config.toml
arch = "convnext_v2"
rotation_deg = 5
norm = "layernorm"
inner_norm = true
widths = [80, 160, 320]
num_labels = 75
init = "orthogonal"
beta1 = 0.9
eps = 1e-10
max_steps = 10200
warmup_steps = 510
weight_decay = 0.0
Rows from block 12 of a small multi-label image tagger, named by matrix and row number. Rows with one number belong to one neuron. Each number is 128 + 32 x the weight over its row's rms, rounded and kept within 0 to 255. All counts start at 0. Numbers have three digits each.
After each neuron's rows are labels from the 100 images, of 14848, where the neuron reaches its highest value: "top examples" is what is common among them; "colour at peak" is the nearest of a few named colours to the mean colour under the peak. Only what is clearly more common there than usual is listed. The data: photos of plants, animals and fungi (iNaturalist).
# fc1: MLP up (model.blocks.12.mlp.fc1.weight, 1920x320), inputs 160-239
# fc2: MLP down (model.blocks.12.mlp.fc2.weight, 320x1920, transposed), outputs 160-239

fc1.47:134128000127126128129099128122121091121136127123128131155141134103094127122130122102128127128113214122130133134141177127130127134130239141112128149147133133135118000123144111140127127128130133130128110079127158126116151127121103130135129134
fc2.47:127125122128135123129129134156131093118124127141129128140129125123129128125128129127153124123129129089137118093129106145128087139128083127123132135122108142076128014129127125160127143129128137136125119155134125129106141113128215128126128158
top examples: phylum Arthropoda; class Insecta; order Lepidoptera
colour at peak: brown

fc1.10:126078125127129135123129083140156151125134133124139127130255115116128119131125047129132129133127130102127193082111136137135105128125136140132117095159128164000103123128128145128118105125128106131126101130132133126134129126125128125131162183
fc2.10:128118159113137110000126128088125118132117139130123070098152127129119126099115127158143110122120098130132141148128141103112174129101123049128116103139120131132112126085131131073128080105127118126123138068148130130132112122128171126114164128
top examples: order Lepidoptera
colour at peak: brown

fc1.44:125124127008189130080127124127141165129132126129139128128128133128166132131128098127130122131126128130213110135128148128059118120127128128129128123130127126121128127101119129135170128126126127255129126132121132130133129126127130128132128203
fc2.44:127127116151128124128128129127127133131096123136128105135132090126138116130173119127129125129138106059128128128128089135129131175227130118132128118128125125124127128143209130247128198171127142127200131127127125126115136130124118119129171128
top examples: order Anseriformes; family: Anatidae
colour at peak: pink

fc1.454:128099128128109145127128132132138164128189128053127128124120141132131150255117127126128121127061126131129127147108136125128091129128133124134128123126131037128128132120134129052173093125127128133091148127129095125105126146128127142058128134
fc2.454:131131162133117128106126129128080130115134125126125116127146126130130142124149143129130125092134131125125124126129095129133127129158127092131138145106157134125130120138115139126007131126129138128126133118124103131123123150123237126144129131
top examples: kingdom Plantae; phylum Tracheophyta; class Magnoliopsida
colour at peak: green

fc1.354:198212122130102109135130130100123127102140128113255071255126131137117124128130144128105123133132253105122149068131128129104128135153172209128234128127131122135128127128129128119073126129128129121137157129127130128115125054137167124128116136
fc2.354:108140128216124133136127132133131210179127127116125168121121141132131130104125125137132142125126116094118117129133128130115133133074116128094114135125104127039190126103128100144130037133134128129120128120136081127131127113086129109123213128
top examples: order Passeriformes
colour at peak: white

fc1.469:134128129131133117130125121123134125167128128128128127132131082120126069127024104135134127129125144134123127122131128124134158040126159127121119136131113128124123129175128124067034000129128071127160163129119128118113126110074140119141149128
fc2.469:138120145129130118151132127124145128117139129124172133136173160128134128089128123136114232131127119138129124128130132127147094130118130121131099129144130136120128128130118127117128126127107127126128128120108131128161128130129128142114126128
top examples: class Insecta; phylum Arthropoda; order Lepidoptera
colour at peak: brown

fc1.115:129210090127128128129147116125138130076130124120169121126186111105000131122129000126130136129112133216127134129128130128113132140124146133123131129127154104130129001143128109117196126134143144128104114129163137207128252128080122128180117128
fc2.115:106136114127126166148121231137127127134158113107146132111130134125127099132120133125131157115125124246184154000126181125123129155129109126056134142115124128069129113221202129102141131136128101123132121171127127128128132148108093130127123149
top examples: order Passeriformes
colour at peak: brown

fc1.157:127157128122099134125125128136029114128127197128134119128128157113119121127023103128118129129125209144200126123124125129128166126134128113218130118131129129129125132255135128128095107124129129133128128031130123132129129128128181079118113129
fc2.157:146134185128131131121124114128096128122134176111128106208159255137129130127135000125130127129133125131129128123124122120101123128127130070127130106127128119126131128160085154127235125133132250109157129127147124131131128127126137241112109129
top examples: class Insecta; phylum Arthropoda; order Coleoptera; family: Coccinellidae
colour at peak: brown

fc1.370:104145107127136130124129126061133145167116125056136141153128143162229160136118092125118174137108129120169173182135165125127111128128139140127131129133113127137127128124128113136127073124120128180112136125140127129132130126128134124128117182
fc2.370:125082110100160113139153111141138113123126125133131127151128136123127111113164142099155131138132104159152132129133128157122108123138128127169107120155122141081148131130213128094148109137134142127137194079188146120120066104132152114166126122
top examples: order Passeriformes
colour at peak: pink

fc1.471:142129131126128128158128128120116129126127128124138129130150124141126129126128126133130120147132139125132126142127141128108128128135255130043126128132123127127107130128132113130116120131132114128129206129130124094128128128127140128128125127
fc2.471:099122147128136158107132126127130116127200128110126132136130118134128097128093000088131131113128148151128127068126139121121136125127099127130132128128130134173127127142152140152139127154128194152132129154128255008055254186128126152129127133
top examples: phylum Tracheophyta; kingdom Plantae; class Magnoliopsida
colour at peak: brown

fc1.162:130114128128134151129093104150120124139114127117108121124134128129128140175125128127127132114000106135110131128129132126129128127112160129128128123129111051132125128131147127119185129124132129132127129125168120128165128110131129122048124131
fc2.162:128229148122117133129143126127129127130128152055089137137124133145127123000127130116077144126126123128129142130142087126143124123128114130120138122138129127144128127128119177111128090162128142145130131032129189171113130132173011128122187125
top examples: phylum Tracheophyta; kingdom Plantae
colour at peak: brown

fc1.669:138131129104186128133151136131125121122128128128163148127125140131121132128117106040255129167093129135127125151127127106127135128128126130128126132127134127128141032133131126128128129136137127121120118128131126113128134129127124127122121128
fc2.669:125133128136131139123113126148137115128130127124126131129146130131124123128121128129119130125132132162168175113120091128073117128125118110127131149132218126145122086127133128107127127130137135128127124140119126120154128177128143122124128128
top examples: phylum Arthropoda; class Insecta
colour at peak: brown

fc1.542:123255131141150126051127128068129128128121128122128129128130118121057127128128128128130131128127108118128127128131255132189133126128128128128128130195141132000128133134116071127127127127125126224145126122255131127132127123128128127129066134
fc2.542:134128128115129128123130136140128131128142128135130111162160128128098140131048140130127125124129129135143129179124130126128127127140128130130092129143149127120125128125129125174128131136127128166166128248129127129172128112127171134147112128
top examples: kingdom Plantae; phylum Tracheophyta; class Magnoliopsida
colour at peak: brown

fc1.109:137128131134136135135167129138128121110159126130199174121127105125111120121131142136117119124131128116175123255129127115137123123118127130128129104129128134072135132114130138129109135126123044155255116148123117144125128132053124155132160127
fc2.109:130123130128128115129134130114128128117139110129123127116142120054137144131025103124136126123140128118036095129108129151128190144090128128114124151111131116149139122129151128129067120129138128199102129127129207128151134116174135075129128125
top examples: kingdom Plantae; phylum Tracheophyta; class Magnoliopsida
colour at peak: brown

fc1.180:114127066128138127126044127150128127161088126128128127132130112129132145149097128127127132128000120140116135127124130138129113130109132132131130139128128093127093092147133129104161127128128128128130133128171124132126128124129131132060129128
fc2.180:233124131115121128147153138121177133111142129129128255127131251179130108040110108101126132126132127098121129128207100020127127127130097127128126128129121113161126140129130158128128075130112134135122114050119182151121138129167121069125128127
top examples: phylum Tracheophyta; kingdom Plantae; class: Liliopsida; order Asparagales
colour at peak: brown

fc1.226:094130106135130125046138000139094125145139133130126128165129128157130166126000129124166199127141170093255129098078129128127130123121127113106125129128126129099075071126087129134208127130198127138037116130144137128131158036140119127121141165
fc2.226:122140142137121107122114074057131128120075129155130146127127126129221122128135135137077164129129125136144116041138126164125114127131135128117130113103127110076119152114089128070130151151128159121152125128140149128123125120131106128129120122
top examples: order Passeriformes
colour at peak: brown

fc1.438:137127126128088093108128120043126118130112128128128128164129115255127154128126127143137135141127127096128146128080128240125159127129123126128128136128220130127127128148128134172124100122115128144130120120130127111127128127123203205127128144
fc2.438:124097125128129050128121128128073136117131128129130125128128124127132133129130117129128126127124119225128135128127128124127129139108127129128123130122136122129127131133148128093127124128127115128128095122130127130121133128128183130125133114
top examples: phylum Arthropoda; class Insecta; order Lepidoptera; family: Erebidae
colour at peak: brown

fc1.473:087128128133128119048129137122127127255128127135124127115126188130128144133135110131128130156157127067125127124127124128083115000127122084144129198128150136051134205129125137143128128130000139119222134125165055112128241132139178144146206132
fc2.473:125124089094096128128130008134131123102130143129128122127125029133128123119122123133129073135222128129133106133144176133121215098222124235127117140128164126128127129101129125141124116058124128138144129140129136128067138000125157094159131148
top examples: phylum Chordata; class Aves; order Anseriformes; family: Anatidae
colour at peak: brown

fc1.36:131128127123142010121127069129129128129136209109143130150125144128131129123127128134112112125127127133128128133128126139132130128123110127122124148151057103132128125131122000127130128128192055155125255129129130128097170142090158123093128135
fc2.36:125131131127128133140125136091193058126140121198128148124129084127139131128124122148121129137163160136145130113136133128119121134139131133129128132128127117151127129185128137128129139131130131125120128151123128131126134129128134138061114120
top examples: phylum Arthropoda; class Insecta; order Lepidoptera
colour at peak: brown

fc1.492:000125127130124129128129130128154129132128143130247199130127083133165109199125119127140129133083134128127129156050144147127128127133171127233128112127127152125136125124127129130104127128129132118125154134128129116124124125134129123074136128
fc2.492:155128137142129134128116174120130141140105152128135127126127132131129129144159255135127132125128124118128130120138127129255127127148129128123129102124128131128130130074217134080128131128136125126132122126129159126129122129133125126137126128
top examples: order Anseriformes; family: Anatidae
colour at peak: pink