Rows from block 5 of a small multi-label image tagger, named by matrix and row number. Rows with one number belong to one neuron. Each number is 500 + 25 x the weight over its row's rms, rounded and kept within 0 to 999. All counts start at 0. Numbers have three digits each.
After each neuron's rows are labels from the 100 images, of 14848, where the neuron reaches its highest value: "strongest on" is what is common among them. Only what is clearly more common there than usual is listed. The data: photos of plants, animals and fungi (iNaturalist). In brackets: how many of the 100.
# fc1: MLP up (model.blocks.5.mlp.fc1.weight, 960x160), inputs 0-159
# fc2: MLP down (model.blocks.5.mlp.fc2.weight, 160x960, transposed), outputs 0-159

fc1.645:492503496485500500503497500502500506495500499498539509510520501494505518500500501498501511505483488497499501515511517508521508499488484535494461491485495499498497499504496396495484487500502499502499514499510505500484497470502505494514514496469516422505515489489528375506495496503502508505507498500525498509522508333553500493503500499500507513487522457470482516501525499485492518532513502501499478499498521483497498508507483502497517479499501487485499551504491499494495499492546412
fc2.645:497501500500501494500501481500501487500500500497500515500498500500500503503501499485500500501501500501499500500482500499500504499731500502500500535503500500503500500500501500499501500501499503502501500502493491499500500499500500501501499499498499460508501535499505503499500500502502499500388531500513499500501501500501502595500490500494499501487500500500500500505500500502502498501498367500500500502502506501502500500494500493496501499498499500499496500501500500497500501503500501
strongest on: order Lepidoptera (31)

fc1.126:501500499512499502499501499500500493524500514502522566505529582500501533494522500522500506509436446502506497499471506500495491498497506499493500481501499504502501500502500456530500505519458497497499495498613501499501501451495500549500502498501533491499498502496500497499505488445502500525501499490500504657505493498524437500499502502470514506496498495478497501501499505495496499500502502500503493500474499543539500505494501503461514501458500492501501500503499513414458500501500502
fc2.126:495479530504504500502499500493466487500504489501499500448502499510516602501506501498511517482502457451503482504486499505462500503491572488499502496527501404480488500515500514495497478507500490481498494493497500476582541501502500498499500501499540499500500492495505500511490494499505508494511498516502502484501497494465500494461499499498535381499505490501498509491504502497499502499500499500502500504501500498549485476528443501498483497520464498496501500493500502561382459506507501
strongest on: phylum Arthropoda (81); class Insecta (80); order Lepidoptera (54); family: Nymphalidae (39)

fc1.617:507505525483542509511521508496500500522500502477522503495501499496516501504500553573491504490498424507515500479498498496500492519457507512502475491506477512406499491477497501510502500497481507467508575500499446507499499445502500504512498464503458497502570498511539462500505521454501490494494484560515507538472480441514479500499496496473501502505504477516492498512506476519508481551500507495493495500505552492536531494499492500504500452496536460484457500573500499501496497461499446
fc2.617:514500504499499488499502500500500480500500500500500556505500499501494502502500499487489499501484503494500501500501500488501502488695500501500500584523500500532501500499501511498501500501500501501503500520475470498497500500500500501501493499499497501523501588500532501498499505503501500500493504500500499500501505500504500682533493501499499506473498499498500500500500500500503500515496475499500500513502505502503499499487500500492501499497499500498497500501499500497500501524500500
strongest on: order Passeriformes (53)

fc1.430:501500498500523515485500614502500496502500515500495561503492501490500499499534497493499503489505513500500501471499492502505496500496500501503502501484499500500500506500500497526505501496503510490499497504524501366381485499501505506503505500391505505536494530501486492504496510466506519502471502499485487496504500506501498500507500513508479508511498500497498500500522501498499495500501501501506483501523498487613497558509501563499500498528503493498499503559495500479499500500502500
fc2.430:495500521494539509507501503494500510500590500499499471500425500498504503500520511500518532498497517499497503500499482507490500503431501466541500492523494499502499502501484510506438502496502496500500504498547505467538493478464496579502510501495500500495499527503495430501504490511492498500502461499499394500500497490473501331493498499501499500517495501500492497498503503505500495493479493504505500488506500499502501490511498500491443509501530497489501500474503500503500501501500498
strongest on: phylum Arthropoda (61)

fc1.500:514579557426498502499500498500502560499501503499499500512501498486497500501501500563500500500506497504494548506499502501500501501500489500500500506493502501514496500581500483486499500497498499504472528500500500442468502504504491501521501478499502500508497495501500501513493500500502500500395524510507509504511497500500499500511499502500506502500504501501493502497496434504495502500500500500499497518500500519495501500499297499504501499500502500499501520497502500486500500501522499
fc2.500:535496499484495475502502504510500499500549498491500499482505499490499496500496499547492500501502522499518611500500462499446500500499514552499634491481500494505500501487500498500496501501482501503500483481642501503501489522503501501514521487499494500499500511465412498500494526503501505500498460497490462506497584501499499497503501521558500511500513499508508504488497498505495500500497497495499500500501502487493478442492524501499502508500506500502502511500497504471502498500505520
strongest on: phylum Arthropoda (71); class Insecta (69); order Lepidoptera (34)

fc1.608:503501540495503500484588507490464503500496515494524500517529509500511501495483505499484529431488498499511486503484505512512516497505481519498499498497502529501502500501499486506533499589509515491503502488508497493482504484505500501501574498499494441498496488471558372507481498497500497502515477505488512537503501497564430500521518494498499486500500434490503497499500498501506500517536499478476462563490507463527519500514465502522510450500499500500462496552497501494498519495504500
fc2.608:498500503499498486499501499500500480500500498499500515502500500500498503503500500493499500501499500500500501500501500497501502500708500500501500631516500500504500500500501501499501500501498500501502500526488477498499500500500500500501496500499499501507501539500500502500500502499503500500439503500500499500500502500501500629516489501497499501496499500500501500501500500500502499507499383500500500512501500500501500500494500500494501500498500500500499500501499500497500501526500499
strongest on: phylum Arthropoda (61); class Insecta (59)

fc1.70:520514495495500502510499480500463533508500493498522499508491502512490503501515489510502502479466473508521520475489503591499497501476499500507472493504505519468518497502551461500516491587499510500461524499531500500433502492505515500514502486460513500498520476509503494494445600501468503483451536539479500511496500500524501477488499508492467589446519474497490498506504480543498464523501508517528511534499512486511560498499491534496502502486499438501495527500484560501486502495497479
fc2.70:495501502499498486499501500500501503500499499499500526503500500500498504501500500488493500500499501499500501500501500495501503500663500500500500688500500500504500500499501500498501500500499500501502508542486468498498500500500500500500496499499497501511501548500500500499500503449504497500460503499501499500500502500502500622518495500492499501497499500499501500501500500500502499511497394500500500504502502500501499500495501500493501500498500500499499500501499500498500501517500500
strongest on: order Passeriformes (53)

fc1.245:503498502497495499500501535479502499496504498500499551500435500500500500506500500498496498503500499501500500500500505500515490501504500501492499457500553502500501500501549501508495502499501531500503510501505398393470503501474503499447500499495501502503500524503501501496499501455500508500483502519499500513509501502523502500500499502499397493506500500502500496500514502514533561500500498480501546499503492480587501557501502500512503500500494499548500500642494490502498500502500496
fc2.245:489446499499501497505498504500500498493505515497501501500418500498500492500499507500503499500500504558501501501499500501499648498500484484500500498513487497508500500527516500490497500479515501501484498477510500546501496496494517575499500499503429500491500636550503374480512511498500500500504493500497497501511499474487500476506522502502501506500485514516500492496500502493486451500503500500510507499503504500500499486503500499462496504485506501500502487480459499493499504500508497
strongest on: phylum Arthropoda (65); class Insecta (61); order Lepidoptera (43)

fc1.746:550482517494515500516504495496475502501513506499515501496493502497514535487497516500468500506492499533506518497498504526517480521500501502496495500499486511499509500501500484502502498595465505466476508500495500506500501480492498499521499497502495414491526466505509498455502500431498496488533488515489505501499497494501437503503501509466473482491520403503475495521533486502498533502501500468495474566508520511508524504504469500499549356486500492483468506503507502485507512438500495
fc2.746:496498502498499487493504500500500456500499501500501549504499502502500509502500496493502503502500505499500501499501497497502506499723500500505499597507500508503501500498501503496504501501498500501508501517467474497495500491502501500501469498500497503526501559500504507498499507452504497500492508499500498500507504507507500635525490504486499500482495500497501501499499500500501500522497501500498500517500508503501503501490500506486502501498500500498497491510498503493499503566499499
strongest on: class Aves (83)

fc1.639:577503499502501505501503500507500497500500499499513500488492493499493514500501500503510500459500423501499497501512483500500503500500484500502500498498507509497499516482503498501501460506500501492499490497501500521514501500507505497513601502500500376500500501537502500502496504501416500505500502519500498500498503498503499456500596506501499498479506478481365496501502502441500499528512504483534420523502521502500500503504500500479501501496506487463500522502502522499500501500498495
fc2.639:478491504517502497484500519484496498497506523478490496493500497494501515626501521508552515522500503497506500508501500500484499499494501500512501445506474506500497501500501494496499485503639496588501504501510500500498497500502512560500500488501487488500501524512500402499495511483492500491552508554505496497501503491498503465501497513489505502485498501505529504487497500499504499509499490506500501502497522501501488488499465495472498505499492461467495496387458520525494499512503501
strongest on: phylum Arthropoda (69); class Insecta (68); order Lepidoptera (33)

fc1.445:510494502415506493500496495547500565499529501450494500496500502500499500487499499503497507424497499485500544497512501501498525502498451505425497445498521501499561552573499496504502497506500573500503507494505499469499505492497500497493491508501474495493505488499509499501451510493486498501487564499491493500502492500486496491501505507437498504426520490488495502501538425500474518515587523516506509499495497489508518484503490504463500499495449498494497507500500505490502463470502470
fc2.445:499501502499499490499501500500500492500500499499500525504500500500498503502500500490499500500499501499500501500500500495501503500692500500501500646507500501509500500499501500499500500501500500501502500525486476498499500500500500500500495500499499501504501558500501500499500502495501500500431503500500499500500502500502500642521494501499499502497499500499500500501500500500502499512497400500500500509501506501501499500498501500494500500498500500499499500501500500498500501519500500
strongest on: phylum Arthropoda (65); class Insecta (62)

fc1.546:502500501459534490499504511528441499500508503445529499500500500485514500497513500500510502485487501502507514504500504501512502499489501505499493497436487523496506501565499484494503489500513500500501500502518492498501501501459482501529507486461538432501499476477557423503404510500498505499508500514501500503503498416501490399493561501500500496508510454501433498499510493474495507502520503502484494513499556493522506501508484511499517469492501485490488571497490501491494510468534442
fc2.546:499500502499499493499501500500500473500500497500500533504500500501499502501500498491498500500499502500500501500501500492500502497722500500500500569506499500514500500500500500500500500500500500501501500506493497498497500500500500500501496500498499500505501538500505500499500500500500500500401525500500500500500502500501501628502496500492500514485499500500502500503500500500502499510498380500499500513502501501500500500497500500496500500498500500498498501501500500497500501504500500
strongest on: phylum Arthropoda (60); class Insecta (59); order Lepidoptera (36)

fc1.750:497500493503501490497497660492503499471500511522514501474507500502500507506500474515488501517500502500495500503552503511500511500500508607502500497500500501504474522499503324474518495500496502547480500487497500500500500499415491506500499502497489498499505507488496501500512556500501510509502500492502448497500503508504500491499494536505500505500497518501500501502495502502501515500497496500494501540500499499499500503501501501500487497500501505521500500514501497499516498500521503
fc2.750:493502504494486570498470501491502626511497549502460499566494499500466510519502496483495527556512485499478504505495493497499500503499499500388499499500500526471558559504494502513508500496506502539497500522502558494500500472485491502499497500500501459507499504509451500498497469500503500489507558500513497500583500500494504500480491514513491502486509419493475501500500500503485508495496477489503500485511424499495499502490480500512500499478501501485471479498500507511500505473500504
strongest on: phylum Arthropoda (63); class Insecta (62); order Lepidoptera (48)

fc1.679:496504506495503519503499496425497516502524500491500496516506489526506499503482534514500508501502491499560514497499480525501470522496501541500500449461488523494500493467495505501516490497502526500501565514500464500467505500507501494525501448501494501493562503535501482500507496419481498497441500530500506582467501478526500496503497501494491515502483500503407501497497488512503482530498513500509501502500548498498540507502496502506497363502552498462503500507511499502501498485513494
fc2.679:497500507499496484499502499503501509498500500504500529501499498499480505501500498494498494505474501490486502500505501470504505480597498518496500613499500499527502500498501523499504503502498548504501502641478442499498500499505500501503501499497499542535501574500499503498500511482521502500480505499505499500506504501502500622501498498501501503496498500497525500500500498500503503509496364498499508505502478499501498504484500500496501499495500497501500498504496501499498498514500473
strongest on: order Passeriformes (52)

fc1.311:500468539501499497502514502498483492500475497502474532489470500502501501500501491498484501496487496492501467496492493491496491509501505489503494512492500655497497503500500500500502498551475546500499512497498502524500498500498451500501537503508498447506524491481500499475502502499495488506500503499496514496427507496527372495558501500497500500513502499491500505506502504499455500500500493501508499531509479468495531497501500502505497500400504478496498575518499520500502558497501500
fc2.311:498436496503624539502532500513453507503498500499477498502513501533497501496505500504505546501502514502515487499499501503513486505500500493520514494493495555501519499501498501483355505495499499497497501498502519498500488494496498481497497499497498497500501496499500504509504490468496511520524502477444576502501537492602497482500517499512497500492467456499486494499499542499505490489500507489503599499498507500499503498511500502525496539496501500500501505499516499500499519486534496
strongest on: class Aves (90)

fc1.372:512492510507503500501533500455462501500499500498505501521504540509494494503471512515474505475493501500498492467488495497506471499502454516478498501502500507495510506500488500500549503533491519404501525456512496499501472500514484471508503500495476468516506497500584456500495495496467497506515487501496502532480497508505433502535500500499504500503517494483497499573489498503512499583509430512505505509508498465502544498500499499520498500503604482500482498602497506498500542498503463
fc2.372:500503502499500492499501485500501500500499498501500506505500500500497503503500500491489500500491500500499501500500500494501506500691500500500500656501500501502500500500500501500500500500499501501502500533485471498499501500500500500500499500499499500517502534500512505500500501472500500500441504500501499500500502501501500627509489502490500504497499499499501500501500500499502499509499384500500500512501505501502499500495500500495501500499500500500500500499499500497500499505499499
strongest on: class Aves (91); order Passeriformes (54)

fc1.684:483499518498501498496513562503488514516530511542508498535408515502506501510495502500502533503499500501493530509471500497504516502507461502495500512500497497461583500515510408526553500487499503498466512504501504496471445481472502498410491504500510497501501506496496501480506604465477505502498502561479500507495499499498500423513499501485498434512527499505500457522499503498507502561515483494515510532492500501501510500487479501506507498489484500542500531487500497498497500486501482
fc2.684:497503486499487470503500500501496551501484418500513535504495565497502497505501406481484488500495487436411495514478563489532479485478498520501489504534489436475523519510524499501501510489496534491501500505502575513498500491558502514499508499520495502501495505501500490488520606479500513499503500509500500499497483510512497446513487524491514494478505537492483495499506515511500517507506468471506500498524514471501502509469500555522553482449513497499499496501509518519501507502495499
strongest on: order Lepidoptera (37)

fc1.150:500499494497513498443508528501501574499533499500510501506501535500452505498501503495505501500513524606500511495491500500500520498500499501511500502498482500504555495607467500492500496498500581490454500498500503481493507371490509498521508433402508500496558486497501498500505503485499502492460501500500491494503501502501499500497509502500467499512500504502501500500498503547491465499501497498501495499524494496524499520498500499501500495503503501499500510500488556501512500499508501
fc2.150:498524496498514523510497521493501517500529489496508497498415502495529500503551503502557495499517494501501497501484495500500501500379505500499500499488498500503471544501498496507490499500501501501504499492515507417520502461502465539505494501352496499490499487463504500524498479512499497502509500485486506498498490498497514434508501491495491494505499500494455499493504502537500502508493615500502468500501500486526502500500546503510502497501503501500499500498500524499505496480487497
strongest on: phylum Arthropoda (68); class Insecta (67); order Lepidoptera (50)

fc1.5:502506503412504499512504500508500503499501495440493492494499501498504496482482501502501520432499488480505553491516498502510503513509487562476497465489521501502508577615495492496562498506460593500499516501507501492501500505503489500500496506500497499498500499499502494505436605493480501503500507502501501505480496495499492501504537499463505542473502499500486504501501416502501511505515512503501503501497550449526516499502478512472496498500489492487496500497486501495500500476496496
fc2.5:494500503498498473499502500500501501498499499499500540505500501500497504501499500490500500500494502500500501500508500495501502500660500501500500638504500499512500500499504500498500500501499500501503506518481454498495500500500500501500495499499491501514501553500506500499500505500503500500438503499500499500500503500503500677527494501493499505483498500499501500500500500500502500513496403500500500504502505500500499500489501500496501500498500499499500501500499501498500501516500499
strongest on: phylum Arthropoda (62); class Insecta (59)

fc1.461:512489563500503500500506483472496504490499509491525494531490500533529504509495503505481497502502498507503535476500499512505472501476478498502497451386499512494532493506507502503494499498494506479447516500529520504494500500517513500511476449491502492498511463509502434476500496448465501501432516521503525508501501486501500500512518538498494497499500489499460492548507493485517500503507500499512543504488502500501504500502446524502541406490559468496490501590519496493506554461559500
fc2.461:498508502498496478498501499500502454500500500502501540506500501500488502501500500487478500500474503491492504499501495475509507497744499502500499567499501497539507501499501505497501500502500512501502500524448479498493499499500500501502492499498498502525504538498498502499499512499500499501465509499500499500500506500502501629502496506501498502497495500495504500500498498501503499513495501499499500506502501502501500500488500507487503499497499500499499498502499502498500453506496491
strongest on: class Aves (86)

fc1.14:529506501498502512495527529482496490523480510492500500498501529499498524466505499556430500490502483502499510500497481504507496502490498504531500483501506549462500499490516500498501492546508500455492499500500487505466481499528509528502499453433499472525499503514501489500502646476483498501496496585500512533500500507511499487499500518499484522472526500501465484510497492491496488511500500500500451529500561499536507530493500503478499406492502463490484519514454520501489536473499463
fc2.14:512500503499499482499505500500500468500500500499500546504500500500496502501500500485499500500487503499500501500501500486501501487674500501501500580521500500522500500499501500498500500501500500501503500523478474498496500500500500501500495499499495501522501597500520500499499505502501500500440503499500499500501503500510500693537497503500500507476499500499501500500500500500502500526497468499500500516502505500500500499488502505493501500498499500499499500501500501497500500524500500
strongest on: order Passeriformes (50)

fc1.467:500497496489500498495494502504500473502502502499509500476497490498499497485501468501496496503425488501501520501475505528609497492494408514500500509507516513502485572511470500503517503491501499507493504492572400503524425508491528513497512500497501484499516500545499501499484500500504508486500521487466497497448456451499502501509524497499506526504597499505472506497486503510501500497501501541497504502496496503503500507587504508499530500500500499500500494496526521503499493445507490
fc2.467:502492499541491503501502491493596476492492505506466490496527500527504502490495483492501497501513487533546492500514492526482508516502442497516499509492492501490494461500498500495500468506498442485502503485449494512457500518501500500500472494497502587498503498512505499554501559496489511503391494492593499495491503502493475521517497541521502502515494503508496499517500500492512597506503495500498490495491547497500492479474497503512492500551489487522510500482487487500507577504495497
strongest on: order Passeriformes (51)

fc1.574:540497525485501490497564493444491497503494516502523508500503535504525506481431499542497573475501453500512495498498494500506520500475508513470501502504504539477502499499466504507535495528504505458502500462497470503497500492492484494526519428461502494495504496500526469513483497499493501498515496527511503556498501501500375500514538508511496483532497475503497497531466495512519499532505500516490472501487527489502500499500501500515502496476585492496488500604484497500492505501512501
fc2.574:498500502499499492499501500500500485500500499500500523505500500500499502501500500494499498500500500499499501500502500491500505500713500500500500610516500500506500500499500500499501500500498500501501500509487479498500501500500500500500498500498499500511501532500503502500500501481501500500424522500500500500501502501501500629510497501485499501498499499499500500502500500500502499508503376500500500511501504501501500501495500500496500499498500500499499500500499501498500500512500500
strongest on: order Passeriformes (57)

fc1.371:514504499489499504514499494497500502508498509465505500501499499495500532466505501542516550491501497501497501499503498498501475497482509513492455493425492537488500489511491502509520498502487513501457485504529474520499504501484493517533532415449496487500503500544531393537492509499486500473491500538501523501485500463530421501513580500502500507519499501510469500608485477516501491499499503521501483500500520506494492495502468499499490491501529471498490596498484499500478497503502494
fc2.371:525499501500500498500501495500500438500500498500500538501500500501497501501500500493499500500488501499501500500500500490500501491714500506501500562517500500551501501499500500495500500500500501500500500503492491499500500500500500500500497499499500489520501544499517500500499500499500500500400525500486500501500501499502500640507498501499499502484499500499500500500500499500501499508501418499500500516501507502501499500499501504500500500499499500499500501501500500498500500507500501
strongest on: class Aves (84); order Passeriformes (69)

fc1.760:510485504505497507488529468503502506502506519496515522514537498497531503503503537493455542500457507495515488493510504498494503497490501500500501477505494496433497500475500499500495408522511497453501501499519497506498500498500502499495520464419499501496507523496500501500498486499515508551538522500554492491529519394563486506495499539502487511487499466498452485498505510517520497502506504463543500498469495497511566500500504485505505463504505460502439494515499437515502501499523413
fc2.760:499502500502499499504499437504517455503502499499498523494492501495497501519501497488500499502510500514495501501494500499501503500718500506502500520500500499505507505499498500516502499499498506511498500501499494490504503500500504502500499498493498479538493536499504502500494489504498495499407522494522499502502499495497509577498477500491487500504501501495499500499500497517501488500510355504500499500506500500509498500469500489494503499500506500498496502500501502499501504503482500
strongest on: phylum Arthropoda (60); order Lepidoptera (31)

fc1.489:500500517489502503515525551496499498510488496497521504488501501499519528499491527562492502500488416527551504479499471497501501504496501508508461488487477504497503492498496504558503498491485563481504494506499460500499503384491499495502508470499476502509589506534553499488487557450499485505496442532554508514491493499502467506502512494483499497503520500509485495515545490496491497511504508501496485498496604500522510501523490502508503459498525494474474514529503506495496496476508470
fc2.489:527500502499500483499504500500500470500500499499500548504500500501496502501500500489486500501484503499500501500501500485501503491675500506500500621520500500532501500499501505496500500501500500501502502516481484499499500500500500501501494499498499501517501577500520500499499504501500499500431504500500500500501503500508500675531496500501500503467499499499501500500500500500502499521497471499500500522501507502501499499493501503494501500498499499498497500501500500497500495529500500
strongest on: order Passeriformes (50)

fc1.187:514486532499501501499500500505421499491500515489507500499500527510501501510503500500436527503435489527520500455503500496519514491490497563499462503501500497442504501493507500494433500589500530475502487497532448503501476469502494472500503498502522473493544455496500504501504499510499499505491508499519500500497496431625439502500498509500491498472507500466509496542499495500499489496504523514501510560492511503518500545524482500497508500436499521518502498524529501498500502499505515
fc2.187:501500471499500503498502504502494427500499511504503469502513496512509500490503496512500503500502503557531500467488493506506499488490534500497501500518493500501489496504500555500482501508500482451495512498514547506502500455483493475510459527523506498559532489417500500524500500435500500481555486505525515500499503505492498439500500547500500476503500500501499512546499500499505426491511510452501492502487500492491500501499463494501501496498520522503530338500500459500497494495500500
strongest on: class Aves (94); phylum Chordata (94)

fc1.284:501500540498499471530502505486452494552500507501495498500445501499512500491501499519475498485445499504493583485503497500497485502470446559516489497504530514496500506506501501528499488492498510495468499492500477506507474431498502502500541415501490500502501483528535476482500508498496500501484483504482498503492469492500499497515546506461501501500536417500445495508550500485503578500562513496501500499500507476523519508559437512487500494491496458489488523499494494499502498496497433
fc2.284:503501502498500476499501500500501491500502492500500537503500488500496503501500500488479500501484504498500501500502501485501505500684500501500500651516500496528500500499500500495501500501500500501502500523476484499498500500500500500500498502498498502549500586500512502499499527500501488500456503499500499500500503500517500648538496502498499503493500500499501500500500500500503500519495490499500500505502503504500500500491501502491501499499499499500498500501499501496500501508500500
strongest on: order Passeriformes (50)

fc1.477:497502500485510474500497500500497556500535470494504551496505500471498501506506503499387499468486500499558491502502489499500513495500492507548500517439494531496502499499495494492575482498483500500495505491535496497489538498514494502498477500432493502499605501500503458491490596505494501495476481513489507505498500475546499507498505501502504500534499499486500500500499497500500494507500500501498500499533511500499500505513503634527501497463503496496477499497503497497500502501493499
fc2.477:482513503522494498501510504506566507507498501508548502556484441508500499516499492499501498503500501480491500503496498467532437386552459495492498536494503485502417500518498498504510500498504504486499520519500492501499514402562484519507498487511500496517505511493509491501500498499473494497503536501488507509547497508550499550500452506500497502536498497437501495534496503503498486503520504497517502497505500501517511490503499511493500499506488500499463499507521491390506490503480524
strongest on: phylum Arthropoda (60); class Insecta (59); order Lepidoptera (35)